Rows from block 2 of a small sound classifier, named by matrix and row number. Rows with one number belong to one neuron. Each number is 128 + 32 x the weight over its row's rms, rounded and kept within 0 to 255. All counts start at 0. After the name is the row's rms in percent of the matrix's.
After each neuron's rows are labels from the 100 clips, of 14976, where the neuron reaches its largest size: "responds to" is what is common among them; "loudest band" is the band of the loudest frequency at the time of the peak. Only what is clearly more common there than usual is listed. The data: read English sentences (LibriTTS-R).
# gate: MLP gate (model.blocks.2.mlp.gate.weight, 512x192), inputs 96-191
# fc1: MLP up (model.blocks.2.mlp.fc1.weight, 512x192), inputs 96-191
# fc2: MLP down (model.blocks.2.mlp.fc2.weight, 192x512, transposed), outputs 96-191

gate.11 109 [145 105 157 123  57 173 138 108 115 115 129  90  53 135 111 129 162 128 102  86 115 154 120 186 134  93 127  93  74  59 126 147 144  59 114 106 139 161 107 129 162 186 131 172 150 155  68 128  94 146 139  68 129  97  96 153  92 122 136 106 133 106 101 133 131 150 150 149  50 150  93  77 130 143 130 126 163 102 143 105  86  89 232 149 135  90 170 130 127 188 128 109 139 140 183  90]
fc1.11 098 [112 134 150 174 137 130 102 123 140 114  95 184 145  60  77 126  92 190 110 167 137 117  89  94  84 156 173  62 132 137 156 140 122  88 135 128 140 119 124 137 172 205  82 182 130 139 109  92 194 217 163 102 132 156 125 104 138 102 125 167 163 112  82 118 137  91 120 126  96  86 156  80  82 165 120 114 100 132  96 150 214 179  58 109 117 125 100 195 112  91 139 101 207 155  90  98]
fc2.11 107 [116  91  62 138  95 162 171 156  65 109  99  86  87  81 152  92 157  81 151 149 120 195 149 132 179 136 147  80  99  90 165 121 197 161 121 123 112  91 120 120 109 152 142 101 159 101 115  69 167 147 207 188 102 107  99  87 162 131 151 144 181 195 114  44 114 132 139 187 104 122 127 139 105 193 140 133 147 132 190 160 165 119 155 143 106 110 104  90 108 119 144 183  81  98 111 121]
responds to: voice: female
loudest band: 250 to 500 Hz

gate.314 101 [ 88 138 125 162  92 124 167 168  89 126  99 136 113 124  77  67 100 153 168 107 171 173 127  76 147 144 109 156 105 112  99 119 146 116 165 127  97 180 165 188 109 110 163 141  83  68 134 107 108  97  95  66 158 124 111 150 145 115 109 119 178  72 142  79 108 126 137 127  36 110 141 165 128 164 103 113 146  97 123 113 131 122  94  83 148 115 101 112  79 135 135  66 145 119 123  72]
fc1.314 105 [ 99 108 123 134 113 156 117 199 147 169  54 151 122  98 109 105  90 102 156 143 141 109 128 107 204  92 141 121 117 159  98 115 136 122 120 149 148 162 129 146 103 181 188 103  93 122 126 216 147 164 147 126 101 136 155 149 158  96 160 158 149 125 111 176 116  57 133  89  80 199  93 209 162  90  84 105  89 148 149 128 105 117 157 159  65 138 103 120  99 106 154 152 224 128  93 108]
fc2.314 103 [137  75  51 118  79 115  99 186 148 104 137 149 140 140 184  92 177  94 115 160 179  86 161 204 151 120 156 150 143 134 150 147 199 129 147 108 109 147 130 128  87 116  89 120 118 148 109 122 205  81  70  98 158 105 139 112 118 142  72 102 121 151 168  78  62  85 152 166  68 149 143 149 170 143 120 133  78  88 190 198 156 126 176  75 163 160 159 111 199  91 177 120  53 116  86 174]
responds to: voice: male
loudest band: 250 to 500 Hz

gate.113 096 [138 114  63 139 115 143 114 122 133 116 180 125  99 100 161 113 187 101 107  83 185 139 118 143 115  75 133 125  77  98 135  97  94 110 121 129 146 121 182 120 208 109 131 104 103  90 139 130 113 125 134 113 114 144 100 140 120  99  91  92 145 135 132 200 115 101  83 154 150 130 110 128  46 130 103 127 163 115  98 111 117 147 155 148 112 118 116 101 180 130 128 105 166  80 110 196]
fc1.113 094 [191 147 173 142 104  83 162 113  92 143  88 128 119 123 121  88 160 134  66 119 120  75  50 126 124 159 149 100 101 106 115 122 127 124 126 157 122 150 124 168 117 191 172 195 190  90 127  92 143  84 165 130 109  70 110 130 161 158 108 172 100 124  91  70 158 129 101 152 141  88 106  47 103 170 151  94 121 174  83  87 139 141 120 113 178 117 176 138 164 147 126  93 153 115 150 132]
fc2.113 095 [142 171 141  96 121  81 102  97  52 141  99  99 172  58 108 173 120 171 138 109  85 161 124 129 109 133  92 124  90  70 144 135 148 169 146 161 150 188 166 134 161 109 132 124 173 129 171  85  69 134 225 158 127 113  79 119 136 148 128 142 117 157  73 107 107 156 131 179 152 102 150  69 159 128 153 176  88 118 103 119  99 133 144 104  94 139 106 114 133 157 110 186 139 130 129 104]
responds to: voice: male
loudest band: 250 to 500 Hz

gate.488 102 [128 154  69  82 112 185  81 183 173 171 110 129  90  94 160 100 106 134 166 104 186 106 126 133 138  76 151 134 144 106 116  99 105 191 108 150  98 170 157 118  77 153 116 126 117 153  84  98 136 108 148 113  78 169 147  91 159 141 176 150 141 128  89 137  88 123 111 112 129 146 151 125  92 106  87 166 137  98 171  89 125  30 119 130  84 144 165  72 129 162 120 110 120 136 125 129]
fc1.488 108 [112 169  85 128 103 145 125 140 107 148 124 110 136 170 107 127  70 103 126 117 112  92 120 181 178 129 161  72 149 102 147 134 119 146 131 129  84 160 132 128 132 145 129 122 152  91 146 146 163  96 182 136 127 141 114  50 182 171 187 150 174 135 116 104 114 127 111  86  94 131 143 132 156  69 104 128  28  89 182 151 153 110 196 116 118 174 161  45 196 137 153 152 143 121 134 153]
fc2.488 106 [105  96  93  98  84 141 131 134  77 107 123 117 154 105 122 156 137 158 127 134 110  82 144 148 111 153 127  91 255 138  87  67 156 139 124 107 123 157 174 133 196  86 145 100 135 102  98 151 132 124 176 202 182 141 129 126 124 107  86 161 146 139 134  69 129 143 163 103 103 109 131 171 116  73 103 118  79 155 170 137 137 148 178 146 169 125 149 117 145 126  57 145 145 160 135 117]
responds to: voice: male
loudest band: 250 to 500 Hz

gate.279 100 [160 142 118 146 153 110 208 150  11 131 114  58  89  85  65  91 147 113 135 113 132 108 168 134 186 107  83 165 164  81 112 118 103 138 131 149 148 144 138 112 161 105 177 151 113 166 164 120 145 120 146  96 126 171 147 146 176 124 136 117  99  68 128  78 131 123  56 150 216 121  99 138 102 144 111 154 172 104 131 174 174 155 154 155 139 100 154 141 144  88 104  89 134  78 133 186]
fc1.279 109 [115 118 132 136  91 163 141 114 164 149 127 145 160 112 139  69 106 127 111 132  96 144 104 119 161 141 197  99 124 167  84 129 127 115 101 105 108 136 132 171 115 145  74 135 171  74 141  47 138  82 127 181 139 148  38 101  71 162 110 132 187 200  81 197 113 111  64 152 111 101 146 132 169 109 172 155 118 107 132  78  95  98 130 109 121 156 133 170 107 143 123 110 157 124 139  98]
fc2.279 111 [160 124 115 101 172 167 143  91  37 173 143 109 194 118  91 112 159  62  65 118 163 188  96 129 142 107 144 162  77 124 162 142 109 143 141 139 113  98 109 118 107 193 132 121 100  54 131  92 135 194 133 150 113 144 137 128 153  87 183 130 123 114  89 157 112 134 109 184 171 112 150 111 133 131 147 158  64 122 135 106 156 137 102  58 121 177 173 101  94 154 110 166 118 155 171  90]
responds to: voice: male
loudest band: 250 to 500 Hz

gate.239 084 [180 164  57 143 134 121 188 124 152 118 150  93 109 124 114  53 148  62  99  98 174 123 146 104 142 127  58 128 142 145 124 130  89 106 121 139 153 156 102  94 182 112 154 102 158 144 153 158 120 142 143  80 124 111 133 145 107 149 133 109 104 174 146  77 114  67 163 122 173 159 143 134 101  63  94 105 135  99 154 223 117 167 159 127 118 171 126 110 151 108 138 170  83  69 122 157]
fc1.239 080 [139 140 106 110 164 134 117 158  98 106  77 176 146  60 125  91  96 144 122 119 127 102 192 147 143 125 131 150  86 131 111 140  99 161 158 188 101 176 170 113  69 153 161 112 134 145 100  99 132 119 119 163  93 149  59 142 128 120 178 118  79  75 104 111  72 171 141 115  82 126  91 165  94 193 167 146 149 152  90 125 151 126  91 101  77 138 122 141 146 120 140 112 188 119  79  97]
fc2.239 085 [161 114 143 131 108 136 150  96 115 124  98 160 141  73 148 172 102 109 136  64 104 132 180 154 141 143 126 139  83 156 168 150 167 120 126 161 163  96 117 113 148  88  95 144  94 107 112  88 130 141  97 146 132 131 113 122 120 161 164 149 125 149 144  52 113 199 165 137  86 203  95 118 166 216 159 167 138  83 153 117 143 111 138 114 125 116  89 168 153 120 112  97  90  47 121 137]
responds to: voice: female
loudest band: 500 to 1000 Hz

gate.19 101 [112  68 157 109  81 122 146 121 174  98 111 107 115  74 108  80 167 128 123 110  76 108 101 145 126 185 105 130 120 113 143 140 106 107 169 133 100  89 143 156 123 130 157 137  85  67 141  56 118 142 165 126 118 146  94  92  99 150 196  82 130 121 117 108  41 167 125 173 126 115 134 128  59 100 146 149 167 106 177 141  55  72  94 123 134 143 130 154  71 106 136 106 124 136 185 114]
fc1.19 108 [150 107 100 144 109 123 130 155 119 137 122 130 149 142 176 115 106 120 158 140 159 115 170 117 187  97 107 140 115 131 142 129 159 130  87 187 175  83  96 112 146  87 153 115  61 131 125 187 172 108 162 160 140 131 170 129 156  82  86 143 154 132 126 218 161  58  71  99  90 123  90 160 218 139  95 121  97 124 149  91 159 130 144 110 189 156  91 108 115  65  70 135 202 118  26 155]
fc2.19 107 [186 110 121 138   9 114 136 128 104 135 156  86 122  53 131 134 179 119 102 168 126  89 174 107 157 167 181 112 153 126 118 106 144  96 142 156 153  99  95 160 149 133 139 112  83 149  89  94 169 154 167 152 180 199 146 119 235 101 139 149 166 124 169  86 130 120 139  89 135 146  98 152 146 167 141 125 111  97 143 107 164  58 108 103 135 168 132 107 154  56  91  88 125 113 115 124]
responds to: voice: female
loudest band: 250 to 500 Hz

gate.275 072 [ 89 131 130 145 119 118 134  67 148 142 125 130 122 111  90 101 157 131 123  89 141 171  97  66 112 134  92 109  99 137 123 119 108 152 152 162 111 162 114 108 176 124  87 154  80 137 198 145  92  76 176 112 136   7 140 146 116 121  79 138 120 100 129 163 185 101  48 168 130 140 136 129  96 178 116 182 115  91 167  79  64 110 150 123 135 125 177  87 103 155 102 209 113 104 146  96]
fc1.275 074 [192  70  97 134 128 146 180 107 117  60 130 120 160 183  87  91 109  83 133 151 114 187 121 142 110  82 100 166 135 133 111 164 106 118  94 135  98 218 163 139 100  86 105  82 197 107 148 102 115 100 109  86 124 111 173 153 106 152 115  96  74 104 108 143  79 191 153 150 100 104  70 145  72  73 108 190 159 136 113 215  86 158 141 146 201  90  94  98 136 163 159 109  69 121 188 120]
fc2.275 075 [187 145 144 146  91 141 150 145 188 105 152 144 179 144 173 150  74  56 113  92  99 113 154 153  66 107 122 115 133 141 102 112  90  77 102 147 106 205 170 120 145 156  68 105 116 148  97 114 105 118 103 120 128 125  96 138  49 126  87 152  95 160 121 188 127 141 193 126 121 126 134  83 140 103 116 183 118 126  96 119  80 129  96 174  64 124 133 157 146 133 115  49  88  79 154 145]
responds to: voice: female
loudest band: 4000 to 8000 Hz

gate.302 073 [166 121 141 117 160  79 124  54 128 122 165 123 128  97 107  86 183 111  88 120 156 131 106 130 102 102 118 130 113 188 166  67 162 157 139 201  67  84 153  73 138 146  90 101  86 123 113  68 127 165 119 146 161 135 115  90 150 107 177  96 180 146 109 152  82 119 128 111  94  99 141  78 159 191 148 128 110 136 132  84 135 132 110 114  69 122 116 193 128 141 127 148 105  70 153  91]
fc1.302 066 [ 88 150 150 143 175 169 101  78  99 133 102 129 136 121 129 152 160 115 133 137 111 122 142 121 222 145 126 139 110 100  86 158 121 114 147  72 149 159 102 135 126 145 184 143 123  73 133 113  80 132 103 115  90 170 147 111 142 123  86  96 163 141  85 105 125  77  36 156 102 116 151 183  98 117 111 144 158  61 151 139  96 103 171 117  52  99 164 113 154 155 138 160 103 185  89 134]
fc2.302 070 [173 164  68 134 156 117 102 144 130  91 121  77 156  62 175  77 123 161 133 115 124 135  84 119 136 144 131 135 131 107 124 121 143 158 116 132  75 140 145 130 101 103 172 102 131  57 174 134 129  99 125 159 141  87 103 122 102 140 164 138 166 164 101 101  53  71  95 156 143  56 103 174 116 145 189  95  72 150  96 131 138 172  95 126  61 131  69 143 116 136 161 141  79  97 182 127]
responds to: voice: male
loudest band: 4000 to 8000 Hz