A small sound classifier, trained from scratch: 125.3 epochs.
Rows from block 3 of a small sound classifier, named by matrix and row number. Rows with one number belong to one neuron. Each number is 200 + 20 x the weight over its row's rms, rounded and kept within 0 to 999. All counts start at 0. After the name is the row's rms in percent of the matrix's.
Before each neuron's rows are labels from the 100 clips, of 14976, where the neuron reaches its largest size: "top examples" is what is common among them. Only what is clearly more common there than usual is listed. The data: read English sentences (LibriTTS-R). In brackets: how many of the 100.
# gate: MLP gate (model.blocks.3.mlp.gate.weight, 512x192), inputs 64-127
# fc1: MLP up (model.blocks.3.mlp.fc1.weight, 512x192), inputs 64-127
# fc2: MLP down (model.blocks.3.mlp.fc2.weight, 192x512, transposed), outputs 64-127

top examples: voice: female (87)
gate.141,101,223,191,203,210,177,192,205,231,203,180,216,195,217,208,171,209,186,219,208,202,210,222,213,214,192,168,178,154,218,205,202,186,197,189,175,221,196,196,201,182,175,201,186,220,167,188,189,219,185,224,209,192,223,240,208,172,211,215,216,170,151,180,217,193
fc1.141,092,200,192,221,208,193,186,243,196,216,183,184,244,220,193,197,192,189,196,188,191,211,197,227,211,207,167,200,172,219,194,193,192,187,237,192,216,156,180,179,204,181,224,172,222,182,191,167,203,198,241,196,203,229,185,158,159,207,180,202,211,157,201,213,177
fc2.141,101,186,220,212,218,230,170,237,204,194,202,180,194,170,218,210,222,209,198,187,193,222,170,184,166,204,169,187,186,226,208,192,221,205,183,188,175,209,198,209,186,186,170,199,180,209,172,193,215,195,177,230,207,222,226,184,222,198,209,204,266,194,238,204,208

top examples: voice: female (100)
gate.321,094,261,207,214,208,188,212,223,202,185,175,181,222,200,215,211,182,246,190,207,195,192,237,209,183,188,199,186,199,243,207,196,190,182,227,180,197,176,213,186,191,200,214,174,216,196,180,206,182,149,206,182,170,202,205,179,213,204,203,184,150,169,185,182,190
fc1.321,087,172,225,213,168,174,173,193,223,224,189,187,233,216,174,180,216,187,218,192,175,173,198,179,225,178,224,227,179,184,190,186,190,201,209,217,174,201,192,181,199,192,186,213,238,203,233,210,178,229,188,206,207,189,157,198,203,217,236,211,223,174,191,186,201
fc2.321,082,201,201,196,185,181,193,199,220,213,167,179,215,192,211,205,226,192,188,185,195,204,192,219,223,167,199,208,197,217,213,178,180,213,202,221,217,190,182,214,190,189,197,194,232,212,173,175,219,216,199,189,194,188,163,179,233,194,219,176,197,186,167,173,188

top examples: voice: female (100)
gate.363,104,222,196,222,192,202,210,203,196,195,203,172,181,173,205,200,192,186,193,201,214,223,232,205,207,181,183,214,210,230,190,218,253,143,184,219,213,216,168,215,154,228,190,183,203,207,226,209,218,208,177,212,170,175,216,217,196,179,194,175,224,191,194,188,188
fc1.363,110,185,183,183,194,215,210,209,179,203,166,234,201,163,203,195,200,206,194,187,219,148,186,206,208,191,169,153,197,216,189,190,185,211,199,193,189,223,225,183,196,168,201,191,178,184,169,203,192,214,180,204,191,172,186,229,196,190,195,191,193,231,208,221,199
fc2.363,109,209,180,196,195,226,188,213,228,182,160,187,218,207,199,221,185,221,181,227,192,217,218,178,171,186,183,208,215,198,212,180,209,187,202,207,191,165,219,215,195,202,199,198,177,191,167,222,199,136,206,205,200,244,159,212,201,221,192,183,192,185,203,168,195

top examples: voice: male (99)
gate.486,100,224,196,221,215,187,229,206,217,201,184,207,194,200,180,205,197,227,191,204,203,165,207,187,178,212,238,204,193,215,209,182,228,174,210,176,203,180,175,169,199,205,182,201,191,192,183,214,197,169,217,183,207,220,173,178,252,213,206,182,164,197,200,201,220
fc1.486,090,217,181,173,226,206,197,175,155,168,232,199,226,195,252,229,190,204,198,191,196,211,188,169,168,193,194,152,205,178,226,217,208,214,207,216,197,220,164,189,193,206,221,234,163,175,205,219,175,185,226,200,194,191,222,215,222,187,154,210,199,199,203,186,172
fc2.486,093,183,183,221,212,229,175,202,220,181,239,219,168,213,230,224,171,181,180,188,168,155,179,184,207,204,204,201,189,199,229,207,200,210,216,197,194,179,219,188,189,227,227,192,191,207,229,196,176,197,229,198,211,186,191,189,183,213,177,182,223,196,216,215,234

top examples: voice: female (98)
gate.231,101,183,195,247,198,191,196,199,181,178,202,165,237,209,215,217,188,185,161,221,225,208,203,164,201,230,130,197,217,181,195,226,216,192,182,207,201,197,209,211,181,204,180,213,210,161,204,199,211,200,217,205,196,244,172,176,230,172,201,242,198,201,205,208,209
fc1.231,105,194,192,231,201,195,188,210,209,189,193,173,207,220,213,210,200,198,185,201,217,201,202,192,207,206,157,197,228,199,220,217,211,196,195,223,206,175,221,201,198,227,183,191,202,155,208,208,221,213,210,195,181,223,158,189,248,200,198,240,175,196,186,196,218
fc2.231,100,227,196,193,212,176,199,211,197,204,164,149,181,227,201,169,230,219,216,209,166,164,199,186,227,173,190,207,150,225,190,215,198,214,170,199,213,186,194,218,161,168,172,182,234,187,185,226,198,208,209,192,200,179,195,233,206,228,204,136,173,199,208,219,201

top examples: voice: male (100)
gate.403,113,182,201,205,179,204,208,218,257,160,213,201,148,210,201,164,184,192,191,180,164,201,182,182,197,185,210,183,190,208,223,177,206,207,185,169,210,179,191,212,174,219,190,201,190,181,191,183,227,189,186,200,184,163,197,219,233,203,222,176,144,220,199,184,205
fc1.403,114,191,205,200,208,204,211,183,187,176,221,217,222,205,177,218,197,163,205,154,206,253,187,231,158,230,209,170,213,193,210,234,231,177,191,239,191,195,191,153,173,178,195,226,193,161,199,161,232,210,210,186,200,189,174,175,164,178,211,220,195,209,207,205,177
fc2.403,124,224,201,191,219,190,202,199,155,202,193,261,216,213,212,182,161,200,179,163,208,214,196,237,160,241,228,172,225,185,186,207,204,204,229,195,186,190,252,197,196,222,216,174,192,152,202,176,205,187,244,194,164,171,209,232,179,204,195,219,210,186,221,205,212

top examples: voice: female (99)
gate.300,121,198,213,222,188,194,196,191,153,228,205,210,183,201,172,220,206,183,201,168,209,147,198,208,231,191,211,192,224,220,194,206,210,233,229,151,202,216,177,210,192,197,205,215,187,190,147,198,195,195,195,211,207,203,190,172,213,200,219,176,180,218,255,214,192
fc1.300,121,211,226,188,233,196,208,215,289,192,183,139,242,218,218,211,208,208,225,197,192,209,209,204,184,223,191,193,180,229,212,188,196,206,178,235,184,187,241,204,212,223,185,209,223,194,253,206,201,207,180,172,185,196,201,222,208,221,221,222,223,168,193,216,205
fc2.300,132,179,177,213,187,201,175,226,167,210,189,204,211,198,193,216,199,216,188,191,172,203,214,221,233,215,218,217,224,202,191,217,217,211,175,222,204,173,205,197,183,181,212,228,224,169,182,219,214,203,195,182,199,231,178,171,174,175,192,196,204,205,211,198,193

top examples: voice: female (99)
gate.83,094,216,188,216,190,228,199,211,230,203,211,182,201,209,222,233,205,206,202,220,184,184,234,183,228,225,173,212,179,230,199,207,181,223,212,171,217,202,180,200,165,188,221,166,194,217,205,212,179,216,235,181,197,196,227,219,207,224,194,184,199,190,225,165,211
fc1.83,096,203,200,211,187,195,197,192,185,212,181,133,242,221,234,207,233,202,219,233,155,154,172,175,185,182,208,185,176,201,186,184,185,211,213,211,218,187,206,188,220,199,217,212,215,171,252,186,175,214,202,195,204,182,171,201,188,247,193,192,203,204,191,211,168
fc2.83,094,228,190,172,228,211,166,234,222,225,190,179,195,171,232,142,206,186,271,198,163,203,204,179,213,162,182,183,176,231,175,197,230,207,176,189,170,209,205,208,205,162,214,200,181,201,185,222,166,236,205,226,177,208,190,207,214,207,182,176,210,206,189,224,172

top examples: voice: male (78)
gate.482,092,213,230,244,241,199,212,177,187,197,191,225,221,180,176,244,212,238,160,213,237,212,177,233,196,186,232,178,196,179,210,187,178,208,201,225,242,191,223,197,195,217,139,192,189,180,218,186,218,175,192,184,195,198,206,186,211,201,207,196,196,219,207,196,209
fc1.482,094,250,240,208,197,195,195,212,172,215,186,199,196,190,186,157,209,213,197,171,185,215,192,229,239,226,181,267,205,190,192,205,176,178,193,179,201,182,216,184,211,200,203,203,219,222,194,212,188,197,191,211,236,233,214,206,179,216,227,222,193,205,219,211,191
fc2.482,086,226,203,233,167,200,229,205,193,172,188,232,223,228,223,205,201,217,213,223,221,200,200,196,137,239,228,200,225,199,213,216,210,205,168,218,184,221,190,210,224,195,182,211,212,175,177,192,244,200,177,182,196,236,166,187,193,196,194,212,211,233,212,192,219